Rows from block 2 of a small multi-label image tagger, named by matrix and row number. Rows with one number belong to one neuron. Each number is 128 + 32 x the weight over its row's rms, rounded and kept within 0 to 255. All counts start at 0. Numbers have three digits each.
After each neuron's rows are labels from the 100 images, of 14976, where the neuron reaches its highest value: "responds to" is what is common among them; "lies over" is the class under the peak. Only what is clearly more common there than usual is listed. The data: aerial photos of the United States (SatlasPretrain). In brackets: how many of the 100.
# fc1: MLP up (model.blocks.2.mlp.fc1.weight, 960x160), inputs 80-159
# fc2: MLP down (model.blocks.2.mlp.fc2.weight, 160x960, transposed), outputs 80-159

fc1.135:063098164128203128145128128104159073128104108128066128113128108135139174112128128097108080128128077128068128128114157134139128130128072128110255128113162115128128177125118128159128159093100105070143147153118163132180199124128128062177076184
fc2.135:128128128128118028250127128099156090086184147128146128125133181169123152065128128128113155094068128042095120143048128117146087107128126099079128160128099128128051128188128128139159164132088128162197128116121093128128077128097168128103128170
responds to: crop field (49)
lies over: crop field (48)

fc1.532:109153138091128128128128060128128182197075128128128066145174043130186128128164085099128061128136156144128128128128114128156159128115148154128108128164128128095113165128151157168128110128116128128170128194147103132138140128126128190132105086
fc2.532:128123128164128134120128132160128096174104129128128122128128128107128022128142169128128156128128174128170042188157138106133128128113203128128128100128203128106103128137128157128098128128201128128175128027168130074140128193128128128152128128
responds to: building (72)
lies over: building (37)

fc1.636:081050116163152128186128157128162142128128062128101189104130171200128102046128128174147102128064126131146128237126128167128117075180151178099128118099068188127156192126110123155128128165128184087128128129128128136128143157187128066132136109
fc2.636:094097128128128151215065164145109128109121128076128091132163191097128143159179128128135144103101072112165128128128128103203156098072157123128132213137178136168131128157180128097099049082128176139180130151128150120128128152129128086118128128
responds to: crop field (27)
lies over: crop field (27)

fc1.759:162128082147110072128128073128109120179062156128179095128128090150181128128152164128128107095141158057114138132138128128195224127125128177142128158100078168128143156142136194126162169073090116122139136153155062170128128128166126154215128147
fc2.759:119128128128079128116085128129167150144118105128128128095145128145126080075147128111103161127128128053113082041157128151128131115128189128167130135143128032102128055128100113152128128111130188128128089128124128128128120128128071097139180112
responds to: building (91)
lies over: building (48)

fc1.249:109062128102089068068128128180128152128042177128128121119128085142153128128128133071128117128128128162114101175136110161150177066172118128112116133061128195128128088128148156134180225128139130090158153142166122180128086116159133137157132135
fc2.249:129128096152128128125136095128127129124140128111128138128104127129127128151139128108128128078114135083128119106124128206062128128172129104147159058143117094128153128086125092128086128128159210128106075035100118049180185128118127170128128073
responds to: building (89)
lies over: building (25)

fc1.38:127097057172147118128128128128179143128079179184155077073121071107128128136101171137081097128190091124115103131128128093194168129164165189132093128128068128045172128069148073171159104093128106102189160139103101153128105128092077153183165153
fc2.38:106101128146119128139106133128128128171147124128128151071175140128145128154159222126128172128128099098124104209146201155128075140140088109128128128068128172096122114153128128164166128128134215128128158175067125107079143128128080066128162128
responds to: building (71)
lies over: building (46)

fc1.259:128128128105128099034128133128173160119088140120134134176128132160136128169093100128128113128156128128128128100128128096128118148128167131110124128079089167143151128128128147128179128149121128093110158163137123146167155109129128128156128128
fc2.259:109128136128128088128128100128128128165128066162136255128128107128128128027103145050094189128084129129071127128094173185092120128146128085171128128128128128128128093128166108128128084101128128089144074128128167128191128087154099128143147128
responds to: building (69)
lies over: building (31)

fc1.522:187093070128180111080128052128160128116148173171083128128109062144176111132086128123128086128154128128119128119128116128180209158194144155133128086128128156128186128109135163128203144128094128101128128126119073154169128153140062138154149125
fc2.522:084136168172128128129113128062155145133117158181104169092128110088110119098141191098128152119138160127120143091188128189128087116147156128205128152161104092128154132099074085154128092128132163128128128128201074115195180110139128101128158091
responds to: building (90)
lies over: building (47)

fc1.84:126157101044103128128119094139180128128143103128061128116228097098179128128128110128162128134103119161110140124128128150204156128144128108146128052073116128128197128142097128124172171087128209042128173128109128087168116157099141109157136128
fc2.84:128154128189128148128128114128128225171163128157153176148128128157128128065169145096128149160128089128115112163128167116075128128175128128161096128128116128117104172128128092168128130059153093128128200186128177180145128084141089128161128086
responds to: building (84)
lies over: building (47)

fc1.602:166128128163136085216128065128128203163066165147176130128128099171128128128128151165128128109128136128128138128163090128236175137062128128128128118127073125130156118103109128164174122065128090139186130128147069100102130092128111165170175112
fc2.602:113084184168105127128082179098169128147091128128158128075128128128085093128172128114093134100194128113128127052156128165103110124128177148193096128129128018105128072128128128128120128128128148128117128128124109128105104140128089093132151125
responds to: building (81)
lies over: building (47)

fc1.147:104156078142128128128128128172215147109076142128147078135140146111163128151143138180126032128128128128070106146108128128249128183090180073085135102105139128066128128097174128199128143105099105092190128174128128146168128128128073128164128134
fc2.147:115128167114167058173163181128114173029203105167174139128061173126115128053196153071164116187139128132077173166128145104128128106128136128169128138126153126119098128128119148103159182128092123108154128107144165184146128056128139128086178089
responds to: building (70)
lies over: building (36)

fc1.763:115128088144124128185064128023171103181128128076068138128104128188079151112145155128147140137128134120091105128091128128128142145081136168128175173128128178128190173102128170087178128116118103094174128128128165128192169109100154109150161176
fc2.763:133128153199170098128128103044134039128141065070126102149157111164155135138076135081128128095128069060128175128128128128086128181128088090118147133128089128128179106128098102128128128128098109083140079174089128102076192158128128157120128192
responds to: crop field (39)
lies over: crop field (39)

fc1.720:179128099128128128097129062128160215128109140180128109129128134113170128159113128120123086128128123128101174033128128128196199151128161128151148091142143128094142142128128183128185103128152067092109128135128111137128128147095084236128128192
fc2.720:115151115166121097128128142128158084128113106107169173119128128128166081128149096042128125129093128076128128128134090206128128128136134128128108107128153112112084095166159089128134128128128128093165153210128128146081159081178081107147128105
responds to: building (90)
lies over: building (60)

fc1.5:150148107178214126147119128135187128118081196081128128196128101132168131087128157067128128054107128090106170128206128085172127128179128141102135128144123102141158084101183125166188124110152163128155127128162114128070128072110154128176145051
fc2.5:083102151130082128092141165128067105222128169128128128091128085041128128128117128128136178162087133096128156064095098137085115085173128088128109107128091128158128126071117130084049104088111128119084128074128133126128099167094128143169128128
responds to: building (76)
lies over: building (26)

fc1.237:080128107128128100128128036128164128121141128159128123126068124131162128146088128128111128128103086128072126048128128084214216137099178076128128128128090135110139128105130133067187128082128128086084159093110128161085171128128094190128164121
fc2.237:148157128134138086128122119047139161072112139149140172128128091128164145130148149055128127179189128131140128085128152137121178128172128083151128128128183128074117128128112128128100132128128078128128148219123175142160193073137070155128130128
responds to: building (93)
lies over: building (43)

fc1.479:096065078128128151128113062154169123121146100167185105128079128157128130128104080128096066143128064110128190128128128128159141128156230158128128117147128190135134141089072181110172083115128128063128128196182128156115121136165079130203155128
fc2.479:159128074137128179123128141025168128096069128128128128128128128170138128182133143128128128128167128128119120128162135088149128128117211107091079208121128122099128115202128090204128201128109166128046143173082171174148128128155128128177170147
responds to: building (77)
lies over: building (36)

fc1.265:154109128128128128104129120118109150128103175128128045076146093097161143140110112142174126206128092171116120089106128128164061158101085148128144145128065134077213140128138161136146172128196128079131128128128092128128128141102095159128128161
fc2.265:086128184125095128128117100145160128147111130179158218128100128128128100131191128089072186128128133099157128176119110189162128128126132166136128136063128092068083086160157092144128157157116116101153145120103128153130128128155081084170128128
responds to: building (86)
lies over: building (48)

fc1.557:128110060128128114128128064128165137174141121128128089093104093128123100123153128196128064128207098128107128128126120152195151128078124173162098086086074159114151139095128128144196128145128087067175136128091137128102128103128078165113104149
fc2.557:063106235150094128111090128128181134115108114147128137126128128104128112128173128080128177128157128129128124112122128157154141128128141153146128090144128113113102099138144105133128134128161128128181135128128074156065131104159115053138153113
responds to: building (91)
lies over: building (65)

fc1.467:084173097113128146218128148128135128128132022128182188128128137138209196152184158160164141095099075070139137160120128128128136128128153128128128128128104128128107142128121199146064134169128174122085128128136130110122129158160128187152128142
fc2.467:114127129134199070115129151085152128097107147120102102208128128150128128149221098058135189097128099128125168119128128189148157086128123128128092141173128074107164136128154128106087132062119128105128128128200191128149137152205096128126135134
responds to: crop field (49)
lies over: crop field (47)

fc1.205:118100143128128096162191053193198180134128128127128128136166175052152175176128098128139071093114115111120119128115128092141096119128122128111128128128128108069128149109107128209159144085109128111190099128093114101090128164129101164176128160
fc2.205:128086107125124128169109053112117107128086148128170091191219150085162121128140143148146126137041186095128145073138123095128167140128101128128104144085110130128104128128172128124175128157160130090143122128076142121165128158214128164172113178
responds to: building (68)
lies over: building (48)

fc1.380:049128128093082128142204128164209105117128094128187127128128128095169129163142128128128144085128057155144218128128128133128179128099198159128151149128077106128128164166166059145167165195110128177128128113128128128134128128106111147128128128
fc2.380:098192166128155102129128122087128097128128116087128108192037167157128128128216128086131165083118128103128161142065128150128128055128107092128061128128119074125187130137109111135113092052099128134139137117143185128165094128147128173128099144
responds to: crop field (37)
lies over: crop field (35)

fc1.414:108128128120128128103128081120128163093061193128128099172089100079128128128114163128128118095128128120123194128128128128128128128163128128057128128128101128128128172169169128102178128119128128074203074128192056163128151128137128190128128128
fc2.414:162128145128128203128128132148128180125172137156195174128128128128096075128126128128124128145145155031086076094159125128179104128200029157169183128128100128149128128122128133142144092179128156100120124121128032136128113128106128180099186128
responds to: building (80)
lies over: building (28)

fc1.333:097128056094128114147117123128106147128158049046103128101128142119150128133186128128122128051134138186128158210128105150136186080169188141112173151100128188128172163148095182128128151128128145153066132133128157128114111128147097150099128099
fc2.333:140128162130199097180112154080067124131078128115086106161157133148176141148148056128177149078141116128158128112128128146180128111123128128172102128098150128128199128128128122091124116100128128082163103106124179123113100182185117149174089156
responds to: crop field (35)
lies over: crop field (33)

fc1.79:128107128066037128068126052128128193128087145128128093102072128138112094128138134175108107128059094128133128128164090128127183128079024095128174130082128149113128130128128128173175128112131136128128136158163115128128128099174128061207128137
fc2.79:128108128132128128128128128128116145146173128182128170072109121108071124128139128101051128128145176070134128113172110178097187128173134128128128128148128095133087165128128128128086083128180106105128128128158128128128128128075115093128209128
responds to: building (90)
lies over: building (45)

fc1.377:097138102128127128198122128132128128128188089150152128180128105128128128128152128128128107163048067082128146128128146146128163128165117151128156173128128128131078176068128189092129128069128128123147140148128171106110128165128128173168120162
fc2.377:121128043079181128128085045087070123157061128071156128146140095117173113152177099128157160128123102082128128090193076128154124117157128085140122128162147128120159128071109161142105128128109128071114120169128052103124155128136144147150150128
responds to: crop field (40)
lies over: crop field (38)

fc1.321:113128169093170128201089003084128123128128128112128146100128069128149128128155170150160169088158194128108171128128128146160128057113128169137123152117128128128139120174182100086160075097161117114128085105128148128141128066078090169182104128
fc2.321:165128082128151106097128154157165128128190128152153199128117077085165128044141128128152128182128054086133128187128181159141128164128057154162157113166153148088162133111108158118139128128087067128128128128181102127137128128110108202080120128
responds to: building (76)
lies over: building (28)

fc1.435:128128128118088162107128128128179128153069128156165071134074128146149069110128128091128039129128050077128103156128128128195133128129137155128155128096095168128150146136202128128128128099075128090128184165137062144183123099124072141176227128
fc2.435:159128079128135137111165097069178182124128069128067128199062128142128128128127125084066128128154209118157133128173153103128156128128128087151128128128128119115129098108116120128092128128142200049077128157128135128226060138149124128163128158
responds to: building (71)
lies over: building (25)

fc1.344:156113108128133177082159112113127099128128129085074128128067128128130128141163183128128157128185087097051166214128099159215181073128117148154164128128192128128128124148115142128128149128100131134144106128106129128128128128128155128080128121
fc2.344:157166081128128065142091090073128133111128128117201081128115093162128170165108126167172091141179100109136153085173132068132163114128098128112148166096112128124106128128097098128152128090097157133159128157079203062068128079132128128143085144
responds to: crop field (37)
lies over: crop field (36)

fc1.572:128116108128103116128128028121161128165128106081156071121096100085164128128112143128156032128140109067128128084140112122128128107135168106128128115128128128128178145128161072128192182117110138093128128128158103152128098149119070135162118157
fc2.572:086128128173076137137036078130146128128128128159128152131133106069149186128131211105128156147136098115130191126169137097216178128128062083131167128124137130103098146117128111105128128107147148129189128144128111128128128128125098083147099140
responds to: building (91)
lies over: building (60)

fc1.425:143128015128127128128128128174128128110194067128128164128173128128128113183123129128128128128145129128113104157128128128195164104128128073071128124137178128128128128132061128128128128110174169128128128128128128134128128128128128110128128118
fc2.425:128128128128128128128128128128128034128116128080128128128128128128128128128128128128128073128128128128128097153128135128128128128213128128128128128128068128128128128128128128087128128128128128128128202172128128128128128128128128128128128128
responds to: building (80)
lies over: building (44)

fc1.256:119128176146202128158128022128128128183128128128128128143128174073128085128144173104101125123128166139028139128138128128200195128152109130128153128128098139128124117191082162100128094128091161148158121089104111128095151128178177084144128040
fc2.256:135157055128170025163124067128125128141133128109189128128203126102195128128128166182128122179105126112128128128116138103098182072122123110104128128079156128162154166128128128121128128067093116109160163142128188128116106136092128145128114128
responds to: crop field (29)
lies over: crop field (28)

fc1.224:128128128194122185128199102128171115128128155091090051128128129170181042128163128128141063148072128156114169128137128128139128171050063128149128116128128128126170110128054127128178128098138078128151128123128083128081128157128101149128186158
fc2.224:098128178180140141128128128128128128128121119089128098198132128190128114142128205128128128128164128182128116085182099128128128132125128138128128194128128093170128075178194128128181086154128128092128128154154140192183147100168128074128128199
responds to: building (88)
lies over: building (58)

fc1.390:119035128128131128123128128128162113128110128128164128128113128078128162025115128128113172128167061113093102128110115125128093128186178128036166191128065128073128130180187128128128147051086086068117158152083128108158153128093092118191128165
fc2.390:106138117128166128128128106088095128106148105155107135128128128142128198174128128119158093133056091087131158186100128128116059184141073149166128128128128129128080129103139095143103191130116128151164097128121092128128097174131067163137128160
responds to: crop field (42)
lies over: crop field (42)

fc1.633:173119128114128128123155128148207139128089171157134117128064090190135103144128128128126073211128128112128128128128119133201177128106145136070113094202128172104181119078116107131125120074113080056172116171128114168077128163128149128150114128
fc2.633:103128168128128128128030161086156147164090128128090131046135115128115128159164200112125123095102084081127154146128092128128118142128148128128154201072128120098115089178128128122091128128128206128093151168101115190079105128164107066128138122
responds to: building (87)
lies over: building (49)