{"model": "multi-label image tagger", "dataset": "aerial photos of the United States (SatlasPretrain)", "train_examples": 203450, "image_size": 24, "crop_scale_min": 1, "horizontal_flip": true, "arch": "convnext", "isotropic": true, "norm": "rmsnorm", "activation": "relu", "mlp_ratio": 6, "inner_norm": false, "patch_size": [2, 2], "layers": 6, "width": 160, "kernel_size": 7, "num_labels": 7, "init": "orthogonal", "residual_init": "zero_last", "optimizer": "adamw", "lr": 0.0011, "beta1": 0.9, "beta2": 0.98, "eps": 1e-06, "grad_clip": 1.0, "magnitude_pruning": 0.3, "steps": 40000, "batch_size": 128, "epochs": 25.2, "lr_schedule": "cosine", "final_lr_fraction": 0.05, "warmup_steps": 1200, "weight_decay": 0.04}
Rows from block 2 of a small multi-label image tagger, named by matrix and row number. Rows with one number belong to one neuron. Each number is 500 + 25 x the weight over its row's rms, rounded and kept within 0 to 999. All counts start at 0. Numbers have three digits each. After the name is the row's rms in percent of the matrix's.
After each neuron's rows are labels from the 100 images, of 14976, where the neuron reaches its highest value: "colour at peak" is the nearest of a few named colours to the mean colour under the peak. Only what is clearly more common there than usual is listed. The data: aerial photos of the United States (SatlasPretrain).
# fc1: MLP up (model.blocks.2.mlp.fc1.weight, 960x160), inputs 0-79
# fc2: MLP down (model.blocks.2.mlp.fc2.weight, 160x960, transposed), outputs 0-79

fc1.137 096:494467514520479534465500520478497492500464500545499528458500500477475526503503528500504500500506534496557450501483529500549519489465500514500510531500584493461474492538539500502500555500500486500511516470504500515511477517500431498517519524
fc2.137 091:462537532512511482502466518485500520500561445500500519493500500500500533502501477520500487474485500500500500516466500509532460500553533548516495551552429474456513500500481500497445536510505500509500421500449500556500499464500466500500498482
colour at peak: brown

fc1.714 099:445483500529506500477445518484500428525500508506477447526470500502500518500484500502489523500494491500500463513500500438503500521481500518500500511583523476500500441529495500488500520516500500500500508477507466452508500534458500536541500476
fc2.714 116:510492482500491500500483531500500497487538500525500527536534489524504458481516507488524499462507478532509500500500517533471474560500523485540500500522485500529500471430536438530457500475563483447482427500471500507500500485471526491500514482
colour at peak: grey

fc1.93 080:502500500500500500500546500500472500474355500504533500500442492513500519500500482500500500498471514500490500507500504500517500509457500535500500500500619500434498491500500500498518488521484542500500523474474500561494462492500503528515500500
fc2.93 089:500450500471507518495481500481462500499518500465513500500500511481491490500500477500516496499500472523500500561451518510511532510510500511455482517469476499515535461500496486473476528530482508493495482492458496509534491506535500500500500481
colour at peak: brown

fc1.56 095:515509519500485555500500500500459495474424487490489454477493500479500491521500500472500506484500515500505481500486557524500530500498483482564523500500489490461478513467500526526556469500500508500500506500482500493504506558500481514478486466
fc2.56 100:500484516500491443532512507502500500467500509496517488500500470500521474538500500489500492526454492473524500564449504500472455500500551480500541483492493466501500567500472487539495494509477499495466540483523500528497500500486500489463450500
colour at peak: brown

fc1.549 111:465486528500461516500479469533448471540490500490545500461535475500478504541497482504540555500500538458479490513488478501500507517547540537527500500477500500514490496444528500441534477464494477483532500500520488500500500481508508493457482522
fc2.549 106:500539535500508502500509487500504510504500530508452483514444500541452500554487500500520489509557464568500500446500518518500473503472551500500500526500500500513513502500511517489500516547497500518479500497540503460500494481515484478513481464
colour at peak: brown

fc1.654 102:500500500500457503538461528480466487529529497504505478500500512522504494500534459500500500500491464500534531500546500500540500483500474568523500500540497500500506486490528433497500519456493459491461504559521500561500473500464506523500500486
fc2.654 101:500517476480546453527478498500475481556477484467506542506491500518540500487500500535513530457526508494523528527500500466525505481514483535506483461560479500500486450486484518477539501493526500499530524529494493554481546562535500504484500500
colour at peak: grey

fc1.303 097:486490500500502502463500497493466500527500477558473473527429530500500493500473567536459515489488468472505500500529500487489500488509481500507557454500500500519506500496500500454507599500500522500500462500493430496478513500459528542530500496
fc2.303 092:464544510500498481556500519500500484482469463500500504500549456472500505500440441512486500500493485500518533489478509483512539448491500522540500508525456500490533461512500500552546510483458500481527503551500462548540538500503510482500538500
colour at peak: grey

fc1.763 105:500500517498508500509500477494558500544481511532500542473500500500488519510500505500500528494500503500467491500544500509518500500500468566500515515478500496445490472500521514435500500494400512500475513500524491510464542474490500500494545508
fc2.763 111:521474480504460507524500500500535532480552500501500489529454500478487500517492464530500516497545496500500429478500500491500500514481478482524469505500475491517488461550511508555519540461532500546525500500487515524500460475500506497512509500
colour at peak: black

fc1.441 104:439446565500466521470497510514500485521477488503500500500518500528500531518523506500500500525498526516554471522492534510533454517492500500500515561500572491506491500489559500513524502474500500501529469487515486436554500470471493495494518500
fc2.441 099:514526500538474500483500463478465507500548500553500500500500478461503511528481492500506456500455541531544448507469508534505494520499543500486475534551435507512502497446525502509479500500506523500471466509483482522522500510469500476500500470
colour at peak: brown

fc1.467 082:500531500500500511500500474416450482460527504505494500500524500513517501500512500558484500500500521462500500479533500537489514500447489500553495500552525428500483500516493514501489500500518519500500500476533500500520500464500500471465500439
fc2.467 093:541500558536533497538469500556518506518503545490500465527509491500500523500459500533500523458495473466505500512525500523551455528500463500521446500500500500502488500530500500500505477542500500500521496472481527500475463500500501561500500479
colour at peak: pink

fc1.70 107:500500497488492443496486508411465491490543495500476547538500500459500500459517507483593466532490500500500485500467500500478487548500519500500500500518476490471500488434511500464579498508471500524544505500508514522474507445479497472483469500
fc2.70 104:460500502500472529541462500519500496500507511500470480556500540500528502500500500457500506534528473462521500487506491500449508539477541531467480509475500498500496518506528465510544491538500500500500500482496500518522471500500500422513478479
colour at peak: grey

fc1.521 097:473538542500500500502500526507500471519478500471532550486491484466496543519500525468500515511515558485547464526482519500569460469492500500489520500500555481500467494500556517500485550480478520461524493464519450415529500500518431476494510488
fc2.521 099:500545500500457467500489500466456484500523452491500436542500500454498543512475459495484500490500522500541473489429492500518492500500487549500484500500461500448513522468500462509472500500529500526500490484500473529512514530484528500514485500
colour at peak: brown

fc1.342 091:494498500500546482500500500530510478500500500548541500472491520500453500460536549500531502500490500500533462537500500500489531462495500500526493533535463500500476518489488473500477500575492538500499500541503516500509500482527467479466500528
fc2.342 099:490515500502514500517558471500500500476531548466500502458500477498484500500483500522500450500531500500500448500500494508478542536537528494500559516456536462509467536500472526532489500564500529500460482500500499500469501514500482473553485508
colour at peak: brown

fc1.92 097:500459500500471477501514500524564519530462478483500532500496500500532500517489461522590514493509541500500515478500504494521500530522500537538525474500500500489498478518527478491529500500450508500500466500534502477535500515522500500512517520
fc2.92 095:540511471457500533507540510549500500523430523490463480533448508513468487500500511470500500507550527508500500501500559464500481500506540518500538500469524540495500505500500500500511505540490513474511523482509500485479477495500500482465498482
colour at peak: brown

fc1.390 101:499500476500549475542500509500505510523480491534539500505500500486527558493446537474500483483491500518500500493526500461500500500539513519500469518500517473462467505551504500500483520500481461500521469529508477541500500500516500520517486478
fc2.390 098:498500450500546517544500500535500485491567540486533483500474447537532470500500505545500503500516500500525493509500478485526478537500472494514565532547411496506461515514500500522468547484500469500491500500480511514523487536455534526500500521
colour at peak: black

fc1.472 108:474549500500512538457507500478500516500453492521462500515511506457500551535507532522500539500500529500500537524545506549511500554510495541500500500500500496501500502525509500518500500500502466471471447500501528503518535530500500488500519455
fc2.472 106:521463500500546500500508500535487517498500500509500455500478503519546500487500500462496470471524500500541515486537500493487458498506534500556465512500545457507538500500526500474500513521469500496506525500493449473500516518501483526500449512
colour at peak: grey

fc1.256 089:500485491529520471488528481509495500522457501552500484532500500505535485502500500489500492482516532489473500510557500500500500476511474540500493446500522501512456500508468475544490461439456517526472523500500500468468503500503500552518487486
fc2.256 093:500548511465449550552488527540500496506525500500495543500500465528484500523500553453500508549500500500500500467503500456525522500479500500503497528472486531458493480500557522509483500528550500491486500546500500538473484508500510543532500452
colour at peak: brown

fc1.324 103:504460468450534542500516441430507490500523493500463506493488526500514484475491500524500545513500500530500539500449467522498500479447531573500484512500500500500503500550489482476537469500455525516500516469500480498500500531496554500520457483
fc2.324 104:514509473495441500500510484500500554498480458477483500500500495500500537488500534491525500536467578529500534572500500498490527517469500499455500500458558509500511489500530530567482513530468494500500467500468533485494467466502469521500500485
colour at peak: pink

fc1.135 098:500457500500529503500514484492512500500491500500500500500500465509500500488503496418477533480491524494497500532446450461500491485500500509484500492500523500542468510530500527500491514536440477539470448502500500500500496458493500500518493558
fc2.135 097:525479447496467500472517492531503486476485539500471476494491534470500481514552521481505524470508503529504500483548500500500469566500500510500500529519488509516483466466528501507480500493497500490487483443500500504521463488495502501500500484
colour at peak: black

fc1.377 107:543490506461543494486498503481509500500500500486458500539491491449558467500468500525505500500515490583508493486478466471500531533441472533529460484464500469467480500498524500482465508501486500500500478527504528500586470500475500565497470496
fc2.377 109:500522525521480558541500500500516538500544484510500492482500460532491500516500462511472500484500510446534500520538465548494536486541482498500464500500500500500458542485500500547443488500480500500521500538521537500500475501516488548535512500
colour at peak: black

fc1.437 093:500452498500479481500441523471500500526493491500533521500500445484500463475500467498500500500500500463527458514468440459524500525528500500500500490500450472531495500513519510500446564500500539481513508563500524534501488533495500500510500487
fc2.437 091:505479487555500500456472466500500533500452536465548500514500500500511500479497512549500500500483500500499469524500432551506530485546493515571469485530477500522538539494500500553500426541500500468472500512500500552464503551533482526490462500
colour at peak: grey

fc1.149 100:462454486500515491538506481484509500474533500450536517500500542497474500500504464500455523500481500500453546541500500511517500500500500483502500533500500479496480500452485487500510456479500500540500500489500500570456495472437557500482473477
fc2.149 109:514480476483500543500533515545542535535463500500510497500489500469537485500526500445504475506480480528500525465500482500434500523514497500495500500518500540507472501487502463477500473478500517500464519501500478500537510500495472470500500500
colour at peak: grey

fc1.399 098:520476455503498500523541455486427500500481500500500472474455459514510455526456500457545500517481500480500479500523521500519578569478527505511500499516502495453485511474497472508500490460488502509528500497492500503485517507532445500485475500
fc2.399 089:500446537487482475484500500485510496500507540480513519500500462500519500541514513501478500480441476463544497527435524514499488538483500468541466469465500471505500474522500500543470500498500498533500469538459500460527502500460519500513514506
colour at peak: grey

fc1.753 094:500500474484500495500500476464500414490500510481500566448500458514497500529505500462500500492522522521534477518500500531519551538469500478500500516530504454500500514484500520518518466500519537492513472552443550500506501500442500472450500485
fc2.753 098:500478505525500545514537500569561500500509500500456500538540522517513560544525500500486500500530480492504503500500500500509506498504537471525478538500488500505490496500514467456500463500500499500500538492500521528468477468525529517490465560
colour at peak: grey

fc1.224 091:552499451512479500500522466475500488481540516470500501477500500500494469500456475500539580500500553529449490519500537517500500533494543550502536500505500490500500476500513500534513469500500536482500531499495503502520500513536533500501488500
fc2.224 082:500513509483433454500533537505517500500517500509500500476524500500465500525500500493505496500473500500500506497581500468500513500500500500500500482500462489458500500562500500553500483443492549496500513406457496500500500459500517500500540516
colour at peak: pink

fc1.235 099:511500520535464531453509500508470512500500491555499512485438473508494452512515500492486500511425486515500468532517547500500555500477500460487528484456551500528499498492442467503500500486507541527527506451471449474500487533500500504535500480
fc2.235 095:500444500497497511500500474522539530476500472513528500493504488500519514502500542481509474497459500464509490500530493530495482482501521479515482504508500500521500500500512451500480515461500500500500506457503469500486482508500506480543462500
colour at peak: grey

fc1.90 102:500500488500500529528485496490500507512500507533500500510500503524500501468500456485500522500475486550477481500500469478507537522500500500491459551500500488500476438487500500425500558539500540500468537558500532539485485459442540500500472500
fc2.90 106:500500465471477500524500502500524446552486500498504500500505529491490494472498462487478482472508479529486514481446460495500510500500542484500500519497517525500484500477470469461500433500499522557520512500500446515453459445500529467500500490
colour at peak: grey

fc1.85 107:517500471501465528476490478500556500536500500497537498500486500500531500462500493500492473518500500527466533500500500454505548500502474545510522500539514471500483496495517484483503528495470500481500499542466532515518521489467545500500483500
fc2.85 106:491493484509434491502500487528500500500494462517496499500464554521467498534500487485500500495461443516530521509516500527500533530510542504499501500513498531473475500483535486525508500500510513474500507528500512502500483543452502500500472483
colour at peak: grey

fc1.216 111:500500500476487559489468500500468486454544500551468477506528501508498500512499456450471515513445500528500518542515550500500520500500524467492500500486514485470477495483489500535521460470500501500500452514464528500545501500487500543500500500
fc2.216 127:496530488500470491500532429524500514500460568466478500454500511450467492490542482500549460500516500493500470467551500488488524466548528478492537500500472500500500499482528484500500470516517551457481544476469500500500523496525460500499506478
colour at peak: grey

fc1.344 093:500492500488500529468500500507500486531461513541527548478500552507489530482515507537500587500500500504458473507500470515489500518500500495519487484564500498509449500500480520500474463479406541522462500467501485500469508476475475486469500485
fc2.344 099:544505505508454487530546500495529500477526500529530500500474506490481472500500500457573513555476529512483529457539464485497458500487492546514509503500525495494491470500519563522470500488525546500477500509514488498498482496476480548517523500
colour at peak: brown